{"hop_length": 320, "spec_augment": true, "decoder_head_dim": 32, "beta2": 0.99, "shampoo_beta": 0.99}
Rows from expert 5 of block 11 of the audio encoder, named by matrix and row number. Rows with one number belong to one neuron. Each number is 128 + 32 x the weight over the matrix's rms, rounded and kept within 0 to 255. All counts start at 0.
# up: expert up (encoder.blocks.11.mlp.up, 8x80x320), inputs 256-319
# down: expert down (encoder.blocks.11.mlp.down, 8x320x80, transposed), outputs 256-319
up.23 [ 95 160 133 163 122 142 161 157 112  97 123 134 169 132  76 139 105 106 180 106 112 130  76 144  99  91 134 121 124 177 147 179 113  85 133 110 123 147 156  76 137 126 115 153 106 124  96 146 133 202 151 176  97 129 110  92 124  98 144 146 137 130 132 130]
down.23 [154 143 168 137 144 139 103 104 145 152 128 123 119 118 140 116 124 159 118  86 150 128 167 102 143 131 117 156 102 131 160  99 126 150 134 132 105 124 128 143 167 160 129 140 113 134  95 121  83 115 160  81  80 120 113 106  88 119 171  90  82 137  94 150]
up.24 [150 142 134  98 128 173 138  91  96 109  96 145 174 158 128 173  41 161 109  96 147 118 186  62 149 167 206 105  98 138  88 136 110 119  92 150  92 149 189 145 126 102 136 132 160 136 146  75 194  60  59 129 110 119  89 135 109 138 101 232 137  66 143 195]
down.24 [112  72 120 177 119 133 185 118  99 103 133 159  94 137 100 142  76 167 116  72 115 111 144 102 177 114 172  70 116 124 117 115  97 112 178  88 177 141  61 129 101 100 142  77 151 137 138 142 115  95 114 123 123  98 162 216 150  79 170 114 245 124 140  99]
up.25 [158  78 194  84 140 100 159 139 108 165 127 151 147 129  99 113 162 120  94 178 203 161 131 159 181 145 177 101 134  81 109 112 108 156 122 137  80 103  83 134 141 162 147 109  72 153 134 166 175 135 180 107  90 125 146 118 111  80 132 137  99 162  80 122]
down.25 [173 114 141 121 138 106 141  84 166  92  85 136 104 117 192  44 126 146  71 176  95 148 148 125 138 148  98 151 121 126  94 163 155 109 124 138 113  64 125 194  88  99  95 155 158 117 139 174 130  80 141 144 135 191 114 101  31 136 105 162 129 126  95 105]
up.26 [196 155  75 167 141 159 170 115 165  44  91 128  53  93 162 103  99 176 148 168 144 142 130 132 129 151 174 124  62  92 112 120  83 177 112 107  50 117 115 108 146  56 125 104 124 122  87 148 141 128 125 145 109 188 163 141 126 169 114 106 109 149 159 108]
down.26 [ 68 162 183 107 136 208 116 120 106 142 133 103 142 101 193 141 140 118  68 114 104 107 177 159 104 138 114 132 144 112 110 123 150 181  99  47 107  81 102  72 137 122 110 140 129 110 202 116 114 129 102  70 142 164 127 132  75 188  83 123  68 113 111 133]
up.27 [149  97 104 161  59 105 184 179 103  56 119 164 162  90  69  88 173  81 150 149 117 155  82 133 177 150 151 165 132 105 186 205  94  56  46 130 108  67  81 146  98 169 132 153 111 146 139 137 128 164 118  72 113  80 147 120 118 112  84 186 100 183 164  81]
down.27 [ 91 213 142  71  78  96 118 112 148 146 158 142 109 136 187 124 119 135 142 133 124 133 115 202 176 105 116  92  36  93 117 140 181 137 142 140 103 222 170 112 143 106 135 138 125 145 115 156  72 122  71 147  99 110  75 129 118  69  86 120 106 153 112 118]
up.28 [156 162 131  89  85  71 116 146 155 140 176 165 105  46 154 183 163  93 115  94 118 114 131  86 146  47  87 105 151 105 108 118  92 171 131 109 104 130 119 129 220  93 199 173 175 106 155 168  86 171 117 137 137 133 155 157 116 136 143 129  70 140 113 112]
down.28 [154  72 141 106 119 147 132 126 101  79  93 141  88 145 135 140  81  97 173  93  70 141 177 130 155 156 111 120 108 124 164 134  75 115  80 124 107 160 150 153 110 113 108 180 120 110  89  68 117 153  92 101 172  78 108 124  87  52 139 128 123 148 134 141]
up.29 [ 84 194 166 149 165 197 139 179 122 164 112  58 103 159  18 192  99  69  54 152 105 152 180 159  91  99 135 126 153 125 104  42 104 163 114 151 141 141 159 152 124 165 156  78 169 133 139 117 116 120 130 105 145 155 139 104 171 204  76  65  37 146 103 129]
down.29 [120  64  66 139 112 156 149 162 155 154 139 126 155 138  78 176 129 115  89 140 225 110 166 149 120  68 193 131 185 158  87 153 130 140  53 123 105 160 105 158  85 110 158 147 170  76  78 101  99 128 136  96 157 144 102  71 164 117 141 112 179 162 109 124]
up.30 [132 170 132 116  97 139 100 122 134 189 140 153 148 128  90 112 171 129 100 130 141 117 136 121 137 141 134 105 129 157 106 108 136 109 183 123  66 137  87 114 137  98 130 108 184 124 144 134 132 149 103  75 116 159 148  74 123 143 166 111  79 129 176 125]
down.30 [110 110 110  87 139 107 135 166 130 115  59 162 160 168 112 174  83 113 153 157 101 113  77 124 107 104 101 135 143 111 131 157 154 179 140  84 121 152 104 145  93 158 154 110 152 107 130 106  70 132 159 163 144 116  95 164 148 118 113 100 190  99 149 108]
up.31 [102  87 101 100  69 141 120 139 123  99 113 146  76 121 112 141 123 138 125  73 132 127 139  98 130 120 131 113 144 133 140 101 102  95 100 149 130 193 122 145 154 201  56 140  84 134 107 149 124 159 180 130 148 126 169 100 150 124 146 132  89  99  88 119]
down.31 [153 145 119 120 150 153 139 136 121 138 166  85 178 126 110  96 105 126 132 149  92 194  74 125 116 128 122 143 148 120 112 112 106 148 157 121 171 118 179 109 158 174 156 130 169 128 107 134 169  99 125 118 173  81 164 120 144  65 121 138 139 118  79 136]
up.32 [164 161 109 140 124 165 127  90 114  86  76 142 179 100 166 179 192 153 137 128  93 109 152  96  97 127  98 126 131 142 126  64 129  89 150 127  93  82 114 153 120 112 106  75 171 106  99 120 115 199 126  78 128 125 161 147 148  80 113 129  75  68 109 123]
down.32 [ 84  92 103 136 188 147 121  88 167  82  91 113 176 106 118 142 130  80 159 130 149 124 113 187 123  88 134 142 104 116 147 161 194 148 157 143 178 136 158 109 190  97  69 131 126 163 117 132  82 130 115 145 143 159 187 111  90 117 188 164 137 141 104 141]
up.33 [100 196 209 144 185 120 222 194 153 131 127  96 151 118 183 151 175 159 144  87  75 138 112 177  50 158 153 106 126 133  54 197 144 130 139 121 154  87 139 152 140 178 181 115 106 109 178 104 157 172 148 149  99 134 131  89 122 192  87 221  41  81  91 128]
down.33 [149  86 222  89 151 102 108 107 133 123 171 154 155 118 134  73 134 108 166 157 128 148 114 255 120 195 113 173  97 154 195  82  85 146 174 123 112  78 167 189 107 103 149  89 166 148  95  82 102  76 135  93 165 159  82 145 145  70 130 137  95 167  60 116]
up.34 [168  97 166  95 123 111 136 153  93 115  95 129 102 126 106  87 151  66 104 128 161  92 130  76 131 126 146 115 174  94 215  99  98 128 117 199 126 106  88 150 120 110 177 151 141 139 112 131  49  94 124 138 171 114 121 121 121 101 128  84 123 158 131 196]
down.34 [152 132 136 140 137 147 137 177 143 112 190  69  99 121  96 152 135 111 196 101 107 105 138  91 139 153 146 145 118  99  56 131 213 125  94 122 129 130 146 165 110  78 124 136 140  96 193 101 169 126 132 108  63 125 117 139 102 155 136  60 138 175 134 136]
up.35 [ 85 111  81 155 112  60 144 103 129 164 103 165 135 225 138 146 174 141 127  97  84 101  61 112 102 159 191 107  72 111 142  39 126  74 159  62 172 136 140 176 119 139 119  53 154 141 105 123  90 116  78 127 255 139  93 136 133 104 160 116  62 156  84 182]
down.35 [190 137  63 107 106 110  86  88  78 125  69  97 134 124  93  80 184 168  79 138  93  62 138 132  72 211 121  87  69 106 150 223 114 115 106 158 166 122  86 159  98 127 181 154 101 109 132 155 121 184  59 136 137 112 102 122 213 127 108 186 139 147 221 113]
up.36 [125 130 111 109 195 158 125 125 120 129 111 160 156  88 103 132 138 120 155 106 147 152  85  66 150 161  99 129 189  79 113 112 106 142 121  55 177 150 148 144 121 123  77 110  91  96  97  80 134 161 122 136  89 143 130  80 149 190 146  96 134 123 126 184]
down.36 [180 130 126 165 126 109 170 122 136 111 172 115 131 142  88 136 159  86 116  87 102 171 136 129 116 171 169 190 115 152 106 124 160 149  99 123 173 163 151  93  85 110 146  99 134 178 123 120 141 216 102 115  79  75 107 175 157  81  87 191 157 178 123  93]
up.37 [120 142 173  76 125 112  94 130 122 107 111 124  96 134 145 212 166 107 189 134 156 112  89 117 122  98  88  89 129 156 137 146 103 118 104 100 162 154 141  97  56 112 144 120 148 149 156 100 118 141  96 129 117  99 147 140 193 130 109  93 104 117  67 111]
down.37 [125  65 161 134  99 124 138 159 129 188  71 165 145 166 138 161  94 146 143 148 123 132 138 156 128 124  99 184 143  95 106 139 117 152 169 131  98 136 128  85 125 111 101 128 168 123 111 117 105 134 193  90 107  92 165 119 108 167 167  92 166 101 120 122]
up.38 [144 146 143  62 122 112 167 111  94 124 107 134 199 125  64 119 151 170 128 155 137  73 121 138 130 107 154 110 102 184 124 187 119 125 154 144 151 149 161 149 145  78 113 197 123 171 175 136  92 143  95 128 162 113 141 131 168 197 132  91 119  87 180 126]
down.38 [ 93 108 150 111 105 124 117 117 132 105 118 133 146 145 125 135 198 118 144 161 158  94 164 116 143 146 190 107 138 150 127 185 124 109 124 120  94 137  86  80  83 142 108 134  78 137 117  63 167 143 128  78 184  87 143 122 153  84 113  74 133 164 111 107]
up.39 [180 111 132 118  99 101 160  94 121 180  52 181 126 112 124 130  86 114 147 163 130 100 136 183 115 140 125 136 198 126  80 118 117 128 128  64 173 153 129 138 147 155 126 124 159 144 134 133  99 145 133 116 137 100 165 122  69 194 120 110  95  92  83 192]
down.39 [122 161 144 169 123  90 139 114 130 180 148  80  93 145 169 114  62 143 113 153 138 137 139 135 161 115 148 173 130 125 124 176 158  96  94 158 118 147 138 111 109  98 153 143 127 140 155 147 172 102 195 100 110 123 208 131 167 140 160  72 126 183 129 139]
up.40 [ 60  98 127  91 119 162 105 144 145 177  66 122 103  65 134  70 188  90 112  93 160 146 117 133 134 107 112 105 172 153 126  90 139 124 103 102 108  89 105 132 103  88  86 122 129 177 153 125 121 138 147 149 163 178 117  98  92  99 164 162 206 160 148 182]
down.40 [156 118 169 124 183 105 103  70  93 192 152 122 159  58 113 141 170 122 144 116 146  88 160 104 138 156 148 126 177 202 125 100  85 175 130  82 150 163 125 115 242 100  95  99  92 177 122 105 105 105  89 135  58 133  65 166 175 146 153 103 126 107 135  98]
up.41 [105 138 150 115 120 117 129 122 122 141 181 120 122 141 117 133 130 101  75  93 106 140 139 141 133 155 153 132 138 167 126 128 134 130 150 155  60 146 120  95 177 123 163 123 121 182 126 116 133 126  96 137 177 131 198 150 152 158 125 108 134 125 165 139]
down.41 [128 103 141 119  99 143 139 130 131  94 107 179 127 141 166 127 138 129 111 172 131  73 142 123 131  89 123 145 101 163  97 110  91  93 111 102  86 109 132 110 113 137  90  40 127 168 139 130 128 172  71 138 117  86  45 114  64 131 106 181 106 142 125 107]
up.42 [ 64 168 159 132 131 150 105 138 159  91  81 149  91 109 143 146 180 120 167 109 161 191 124 185 163 103 186 105 168 148  96  91 142 125 154  96 116 135 111 117  93 116  98 116 134  93 104 202 117 132 150 133  96 167 104 139 142 112  96 166 165 182  88 152]
down.42 [105  97 119  89 165 128 148  61 159 177  87 130 123 145 133 127 131 161  65 114 154 155  92 147 113 109  94 140 216 186 165 116 115  84 136 169 138 145 160 155 174 125  42 120 101 129 136 167 122 135 107 141  26 194  88 117 127 125 202 184 171 120 139 163]
up.43 [ 87 111 135 125 111 128 165 124 130 157 105  98  84 171 128 106 140 109 130 130 103 125 132 114  87 128  72 126 129 186 190 114 173 143  92 115  91 111 129 118 121 160 143 188 120 134 135  83 135 134 105 172 123  96 105 137 133  93 146 161  92  99 167 156]
down.43 [152 171 109 124 151 127  91 169 120  99 132 139 130 113 133 171 103 131 124 122 122 125 114 131 152  70 107 181 101 150 131 131 103  69 150 143 116 125 120 174  92 146 164 149  66 125 158 129 115 124 140  79 110 175 159 114 181 132 140  81 134 143 120  84]
up.44 [183 157 137  75 184 152  90  87 130 144 100  94 155 132 159 196 123 149 145 105 150 142  97 119 104 124  77 161 140 134 111 109 123 108 130 141 148 107 168 104 175 158 132 166 116 112 143  85 128 175 123 143  96 136 121 135 122 184 116 113  71 114 118 159]
down.44 [ 84 115  99 189 137  79 109 113 210 119  90 191 153 107  99  73  90  80  87 114 119 111 168 171 122 123  93 146 126 147 158 116 162  98  63  86 122  81 157 131 141 112 145 158 128 154 111 127 135 146 145 166 140 109 122 103 130 110 140 100 187 147 127 163]
up.45 [190  90  95 166 159 109  77  48  67 111  95 154 168 156  77 145 140 123 137 139 145 115 163 132 163 147 103 128  81 159 123 201  98 136 139 109 158 131  91 105 114 151 124 172  97 139 166 123 133 101 173 143 128 134 180 125 132  98 105 145 103 187 131 113]
down.45 [101 112 117  96 147 127 148 143 205 124 133 142 138 228 163  97 158  90 106 177  84 124 123  42  97 195 136 150  83  93 112 149 145 112  96 173 129 128 123 179 119 171 186 115 127 146 141  98 130 144 140 137 174 114 118 154 138 142 108  89 119 160 115 134]
up.46 [120  97 132 129 125 139 152 106  90 112 157 154 137  96 127 109 132 146 176  86 185  66 160 146 145 105 130 135 125 114 212 136 125  80 219 143 148 104 215 114 190 125 131 132 194 147 150  80  84  95 110  57 112  98 102 111 105 129 138 105 114 160 177 137]
down.46 [110 128  67 141 121 139  91 166  84  63 148 141 156 169  71 161 142 178 151 117 178 143 139 134 153  66 171 119 121  60 126 171 125 140 145  95 161 199 116 162 127 141 119 132 123 114 190 121 131 181  65 132 141 159 150  82 160 105 168  99 119 156 125 100]
up.47 [131 138 134 154 195 137 201 127 113  57 135 112 157 108 110 163 127  83 179 179 112  69 117 142 155 129 149 112 135  79 131  74 140 198 130 131 106 135 152 141 111 117 138 154 112 102 106 168 114 141  95 143 129 103 147 169 163 176 119 109 150 172  50 108]
down.47 [153 154 143 107 150 186 110 143 154 124 158 134 189  28 159 122 165 133 125 156 128 113 171 132  27 124 111 185 155  94  87 132 109  97 121 100 124  96 159 126 166  80 115 134 141 103 112 117 139  71 123 165 144 123 150 105 109  77 125 133 103 101 100 195]
up.48 [118  64 114 105  87 139 116 112 131 138 165  90 104 166 120 212 118 121 185 103 147 141 124  72  89  98 147 135 107 112 160 118 156 183 163  95 135 152 137 148  85  53 137 137 151 159 128 119  82 175 148 173  95 152 128 138  92 111 153 132 149 159 171 172]
down.48 [110  95  68 155 109 136 157 146 113 113 178  93 140 105  54 138 122 159 164  96 122  99 145 120 105 154 119 167 139  77 161 144 122 104  94 130  77 111  37 104 179  70 104 114 108 151 106 107 116 151 108 103 172 115  43 193 168 141  83 138 127 104 142 159]
up.49 [106 137 105  99 165 157 127 113 168 152 128  74 170  79 159 110 123 135 182  74  78 145 179  73  66 168 122 101 138 128 107 116 112 173 151 171  99 138 124 131 132 119 115 222 143 118 161  97 130 118 118  97 146 168 132 113  90  86 124 124 125 115  96  72]
down.49 [112  79 207 153 124  94 113 165  68 106 153 150 145 129 121 159 153 110 167 151  98 124 172 166 148  93 150 115 156 103 157 136 143 122 120 136 109  61 140 144 164  99 115 131 138 102 109 135 162 118 162  61  75 155 135 122 118 195 139 113 141 155 187 185]
up.50 [152 146 118 128 122 129 187  62 120 100 162 174 127 143 126  76 153 124 210 133  91 101 145 124 242 141  77  92 127  67 115  83 144 172  67 152 119 180 124 117  88 174 112 159 110 159 130 136 137 155  54 116 117 109  77 207 172 156 143 128 119  87 122  93]
down.50 [158 131 100 105  88 143  34 118 124  81 113 137 137 118 160 149 105 142 126 144 133 152 111 177 129 139 165 111 170  78 135 176 110 129 128 107  74 161 190 158 130  88 113 117 163 141 115 148 179 122 115 146  92 131 221  87 131 147 108 220  72 118 118 108]
up.51 [161 139 177 130 137 160 117  56 160 184 120 156  98 143 134 135 173 121 114 145 151 150 110  90 119  74 106 129  94 153 188 130 111 105 182 164  93 111 168 107 127  48 183 134 110 146 127  80 148 132 145 118 134 132 179 129 155 115 135 124 147 147 170  96]
down.51 [143 133  51 109 144  90 150 149 130 115  95 160 111 189  85 136 129 103 180 121 133 119 154 107 149 104  72 183 112  91 212 112  89 108  90  90 117 141 141 106  97 141 143 125  88 128 100  56 113 191 152  97 120 167 118 149 120  95 134  86 145 154 102 129]
up.52 [128 139 137 141 155 133  95 143 113  68 143 154 115  84 141 179 131 123 172 120 125 139 145 108 112 141 136 146 136 109 157 103 138  97 131 142 138 159 124 148 156 100 172  99 118 134 142 120 175 148 144 116  75 153 167 174 158 180 145 124 133  93  65 144]
down.52 [100 136 152 166 109 130 120 171 130 175 108 122 113 180 121 112 145 167 195 111 119 170 146 112 135 142 127 115 150 150 105 117  99  98 144 127 115 145 157 118 143 125 180 128  74 131 126 185 142 165 126  91 126 131  93 130 168 131 156 146 138  80 158 148]
up.53 [161 162 106 176 110 107 102 103 126 140 135 103 167  68 131 106 125 142 138 149  28 171 138 124  75 183  84 146 103 147 128 117  76 162 148 154  93 139 163 114 135 134 129 145 157  85 194 157 136 170 124 107 145 127 136 101 171  89 129 106 182 129 129 143]
down.53 [137  87 119 149 148  49 125 135 152 187 137 126 110 119 146 127  55 111 150 147 149 167 123 130 106 118 101 158 147  78 159 110  25 118 158 114 123 112 247  71  92 103 111 126 140 165 159  93  57 136 112  87 121  90 119 140 141 184 179  76 141 127 115 148]
up.54 [131 136 183 161 113  74 155 165 169 175 154 105  99 161 127 141 194 135  98  85 129 159 141 149 159  90 149 130 170 157  91 137 140  98 120 203 112 109 121 142 129 175 135 157  61 152 131 145 143 101 118 125 160 165 124 111 106  50 117 107 174 111   0 118]
down.54 [143 138  99 137 191 101 175  79  83 201 150 163 132  54 182 107 167 177  84 111  92 122 149 154 119  79 137 129 127 124 183 123  61 183 129  69 133 128 162 109 128 148 158  98  76 172 117 126 137  97 158 123 106 114 151 150 109 213 155 151 112 198  68 144]
up.55 [187 129  99 112  41 160 172 127 123 121 127 125 130 141 151 167 140 145 148 110 170  78 109 117 129  99  91 125 118 148 181  57 156 150 184 123 165 144 147 132 106  97 139 163 123 114  88 101 106 206  94 130 115 154 117 169  97  65 174  96  73 128 189 155]
down.55 [135  92 127  97 117 100 113  96 127  88 171 152 138 234 189 145 127  87 100 127 192 171 180  90 113 176 125 164 153  89 131 113 120  80 157 169 185 157 168 105  87 115 122  97 180 137 149 168 107 131 157 118 171 175 145 122 108  91 104 158 140 138 113  79]
up.56 [ 91  92 127 128 110 157 138  61  78  83 128 149 115 117  93 126 105 181  93 134 153 107 107 155 237 155 148 146 122 118  87 130  88 199 100 110  79 162 161 188  90 121 106  78 142 116 104 108 128 171 102 122 162 115 120 162 101  50 139 159 138 133 225 165]
down.56 [155 181 101 135 147 193 114 130 164 148 124 120 122 155 114 185  93 188 138 129 137  91 154 156 211 137 123 112 177  77 101 120 134 145 161 122 128 158 126 137 158 143 139 159 102 131 115 138 147 105 111 126  28 146 157 209 123 161  79  74 198  69 199 136]
up.57 [ 50 175 131 143 135 158 115 147 157 127 110 157 128 125 134 141 156 146 165 163 138 113 100  95 215 169  73 123 127 110 122 174 120 102 106 113  93  80  98 143 176 138 104  35 150 148 141 168  98 129 115  97 182 130 119 144 196  89 106 125 137  67 126  73]
down.57 [102 171  95 174 168  83 130  92 153 119 182 163 106  87 147 148 166 173  91  84  92 137 139 168 103  67  73 180 155 134 184 138 128 144 124 104 145 136 138 156 173 151 133 100 133  91 100 148 163 138 118 157 113 102 118 105 157 110  79 106  91 138 102 168]
up.58 [154 128 124 109 151 129 107 176 107 140 155 134 162  88 109 178 190 123  49 166 140 122 183 102 152 145 129 174 133  67 127  90 115  98 229 104 105 145 105 114 106 158 128 121 156 116 133 109 172  61 148 113  62 114  73 131 121 141 143 108 181 144  82  46]
down.58 [ 95  86 159 122 190 164 145 131 161  77  69 114  99  90  94 108 138 159  96  77 166 130 160 144 126 131  69  77 135 181 144 129 101 111 133 191 109 126 126  89 133  89 146  96 111 128 104 114 150 152  88 143 177 101 133 108 135 110 129 137 122 132 157 101]
up.59 [100  86 143 121 140 152 114 106 117 114  66 156 148 115 119 129 122  92 187 113 136 192  92 134 104 138 107 107 180 215 164 122  81 128 112  85 130 166  84  94 107 153 118 181 213  62  80 142 201 150 132 133  81 143  81 129 139 168 132  87 140 119  87 119]
down.59 [157 140 183 157 168 130 101 153 157 192  89 119  89 172 170 126 126  85 128 121 110 135 154 118 131 105 136 172 190 138 113 127 179 133 165 121 139  97  83 165 136  86 117 108 122 114  76 152  98 142 124 108  90 187  95 205 114 124 123 103 131  97 111 123]
up.60 [128 172 171 150 113 120 111 101 134 138 163 147 149  87 131 210  96 101 127  95 126  85 114 133  74 103 113 115 139 130 149 110 128 154 173 141 163  94 113 101 159 160 107 140 184  95  94 156 170 140 180 143 154 182 155 139 159 157 101  75 117 123 142 185]
down.60 [138 117 150 140 154  98 106 132 130 125 105  94  90 111 154  88 207  87  90  93 119 144 169 142 129 137 102 145 127 119 123 165 141 187 102 118 127 118 104 139 144 169 162 164 129 142 144  91 122 123 139 156 164  98  94 141  84 125 159 149 137 129 164 140]
up.61 [105 101 102 124 195 165 131  60 133 149 171 120 141 122 138 126 150 110  99 148 127 148 119 111 149 130 126 112 127 179 159  97 118 146 111 130 131 129 178 102 139 145 142 177 128 132 140 130 142 184 143  94 105 158  90  67  83 118 117 159 150 118 164 105]
down.61 [ 93  22 125  69 178 108 133 119 153 104  23  92 101  95 100 146 140 100 129 101  92 125 162  98  98 154  92  92  92 135 151 140 100 147 131  89 119  96 103 107 131 195  98 123 123 136 134  83 125 100 101 158 163 127 126 156 151 111 102 133 143 131 158 147]
up.62 [151 200  64 109  92 148 120 156 146 101  90 142 118 102 132 146 206 150 148  96 156 149 131 101 158 139 124 188 177 196 135 203 130 106 106  96 140 180 208  82  98 119  21  99 121 100 153 128 116 131  68 184  68 113 166  64 155  84 151 137  93 119 141 123]
down.62 [124 173  86 155  88  80 116 157 135 108 114  69  54 115 161 132 128 114 129 153 203 112 129 103 142 110 104 154 110 210 204 142 204  67  99 116 158 197 157 113 106 124 157 149 131 166 138 177 139 172  83 109 114 115 180 111 162 123 156 155 148  58 170 137]
up.63 [106 100 156 110 103  91 144 202 134 149 165 157 120 129 233 186  99 105 160  79  96 122 178  90 131 142 114  90 189  98  93  96 100  93 139 141 166 108 197  85  93 123 162 116 189 194 169  85 154 133 153 104 136 132 111 104 120 163 114 103 124 137 108 117]
down.63 [159 113 164 105 131  76 111 132 119 128 152 109 172 120 115  94 163  86  65  89  86 150  72 111 133 139  87 153  71 162 143 193 113 143 120 137 123 102 125  74 136 168 132 112 138 137 178 158 129  97 177 134 126 121  84  76  96 149 111 117 123 143 149  76]
up.64 [178 159 154 163 175 128 157 135 118  98 147 112 189  84  47 162  79 112  95 148 126 144 118  82 130 131 136 110 118  85 132 113 140 142 112  87 150 133 152 137 119 121 108 131 118 110 148 113 117 179 127  87 103 112 104 158 141 171 160 118 112  98 138 100]
down.64 [122 116 158 112 112 168 108 161 118 134 129 121 178 115 167  78 105  86 133 129 144 111 120 116 109 117 140 153  89 181 153 134 142 127 119 125 132 119 138 160 117 132  96  85 140 137 113 151 148 104 141 156  94 157 105  74 144  89  96 108 167 178  98 177]
up.65 [162 149 154 169 122 113 118 191  86 160 145 143 116 148 143  96 119 138 147 103 106 222 169 130 111 147 130 119  66 119 162 191 162  96  50 101 144 103  99 106 108 185 189 145 133 146 113 129 125 179  77 106 133 100  74  96 170  90 101  96 137 102  85  90]
down.65 [ 87 142  96  99  74 133 138  98 172 123 153 116 139 122 148 117 140 117 108 155 103 173  93 174 150 118  78 141 126 141 151 114 101 130 100 135 113 110 139 126  75 135 142 140 151 171 181  99 125 108  82 156 145 172 114 127 124 186 141 153 180 100 174 100]
up.66 [ 85 172 114 182 164  91 113 184 107 107  86 176 143 132 130 122 172 122 145 165 177 186 116 132 135 152 134 154 169 105 163 109 103  78 118 151 128 156 112 112 147 124 132 157 193 128 135 146 162 141 121  97 100 128 119 147 111 159 154 133 134  59 105 124]
down.66 [ 83 178 180 142  93 157 107  96 127 131 115 205 144 158 143  96 136 184 108 125 168 109 114 125 193  65 157 126 136  77 115 157 107  90 139 108 118 121 143 106 153 108 132 180  82 128 139 114  90 102 157 129 109 127  83 155  82 191 130 128  90  76 107  88]
up.67 [ 74 120  87 136 254 134 138 116 135 117  56 102 114 129 108 181 188 128 134 171 153 162 115 157 105 148 168 134 139 156 118 130 132 137 197 107 152  85 114 124 150 198 166 173 113 152  58 115  95 175  69 158 196  86  66 102 143  61 137 135 105 104  92 139]
down.67 [117 121 163 135  90  99 207  86 132 132 138  68  87 166 157 121 142 127 121 109 128 103 122 127 166 132 131 102  98 135  82 140 118 121 119 183 104 146 130 116  67 127  75 138 152 141 121 120  93  99  82 119 152 161 122  70 189 154 128 150 181  96 159  98]
up.68 [111 137 142 122 114 144 133 143 158 113 140 128 109  79  79 117 108 102 146 109 166  93 138 109 126 111 142  98 131 135 124 117 158 140 145 110 120 120 137 138 125  87 187 105 122 162  96 100  85  53 156 108  85 121 103 109 166 141  99 126 145 154 142 122]
down.68 [151 153  93 160 137 121 159 140 102 137 106 170 176 126 158 168  98 157 119 215 153 121 121  90  55 106 140 119 139 214 117 173 146  92 212 115  58 170 105 157 131 157 102 128 156 131 115 102 126 104 147 120 110 126 117 122  95 138 148  75 138 156  41 108]
up.69 [175 101  80 135  74  99  89 130 103 125 103 156 184 139 149 146 130 151 113 131 232 113 104 155  95 142 128 132  89 126 150 104 117  40 149 106 141 154 149 143 138 173 128 109 134 166 127 135 121 133 118 137 111 100 135 118 122  81 142 132 127 110 124 167]
down.69 [148 127 108 168 171 154 165 112 101 138 120 116 162 108 122 151 106 125 101 114 168 105 147 104 124 115  86 156  79 119 121 145 122 152 117  78 161  91 106 112 117 109 130 164 147 166 172 120  60  99 162 113 108 169 145 135 157 125 111  97 151 193 165 146]
up.70 [121  40 177  40  49  98 151 121 153 118 110 139 159 162 147  72 133 164 176 136 134  91 168 138 131 119  50 153 109 171 111 164 105 127  99 122 171 159 188 135  69 145 190  73  61 125 158 115 118  64 105 174 232 138 164 113 117 140 140  79 163 115 154 154]
down.70 [129 102 207 111  85 111 148 187  64 128 152  91 184 156 156 130 143 134 130 105 176 178  93 146  85 161 154 121  81 161 126 156 112 166 180 116  87 158 143 105  81 220 146 142 130 103 125 175 173 100  79 155  74 172 128 139  94 155 119 149 161 197 152 129]
up.71 [129 140 106 122 160 103  86  57 124 148 156 128 169 141  99 139 143 123  57  88 171 233 126 112 186 125 125  77 120 116 124 135 112 103 105 108  88 179 120 153 136 186 142  93 101 113  84 125 143 129 100 118 110 135  85 149  89 119 109 158 105 143  82 106]
down.71 [125  97  89 159 138  47 102 160 167 141 181 160 134 137 195 127  92 146  84 158 137 149 139 160 126 157 136 142  83 139  93 153 129  94 148 134 141 207  51  76 132 174 171 115 199 123 164 157 153  99 203 124 106 132 167 147 147  68 134 143  70  83 144 120]
up.72 [137 116 172 117  91 113  95 133 137 121 138 170  48 102 102 115 148 179 150 179 104  94 183  77 185 125 152 196  83 154  85  81 140 130 129 156 128 101 184 112 107 131 154 121 126 106 148  97  90 110 179 106 117 102  46 174  62  81 136 100 110 156 123 127]
down.72 [195 136 123 180  42 120 151 108 119 129 123 120 145 108 118 167 130 130 132  94 130 133 116  84 127 125 139  90 127 168 125  71 110  94  93 195  61  94 156  91 119  57 125 158 208 141 103 158 172 164 105 132 207  96  97 166 149 123 150  78 117 198  98  71]
up.73 [118  67 140 122 119  97 149 132 105 154 168  63 197  91  80 120  92 173 192 145 127 143 135 105 114 111 172 113 120 138 128  86 141  97  91 193 143 130 131 140 134  94 157 159 132  94 139 137 170 150 131 104 131 126 135  80 124 122 156  85 127 148 154 105]
down.73 [108 144  84 124  95 192  81 102 140 137 166 108 119 153 120 112 112 153 112  94 132 129 136 124 154 140 100 168 144 147 148 105 161 136 166 100 132  97 112  95 139 128  99 112 135 121 154 122  87 104 118 151  83 107  98 168 126 136  97 131  87 117 102 137]
up.74 [165 136 125 116 151 103 126 146 127 166  97 176 155  76 144 167 204 164  80 146 107 134 158 158 132 177  88 134  62 168  94 164 114 140 119 118 110 168 121 124 149 123 117 161 105 163 102 110 138 188 118 106 155 174 165 112 140 161 142 146 145 173 128 147]
down.74 [111 108 175 131 115  73 141  83 171 176  76 196 132 238 171 125 107 148 136 216  49 145 117 157 176 203 142 120 161 138 154 146 117 112 109  94 120 150 140  64 142 169 130  90 122 134 188 142 128 194 103 110 143 145  65 171  79  65 103 143 117  73 147 128]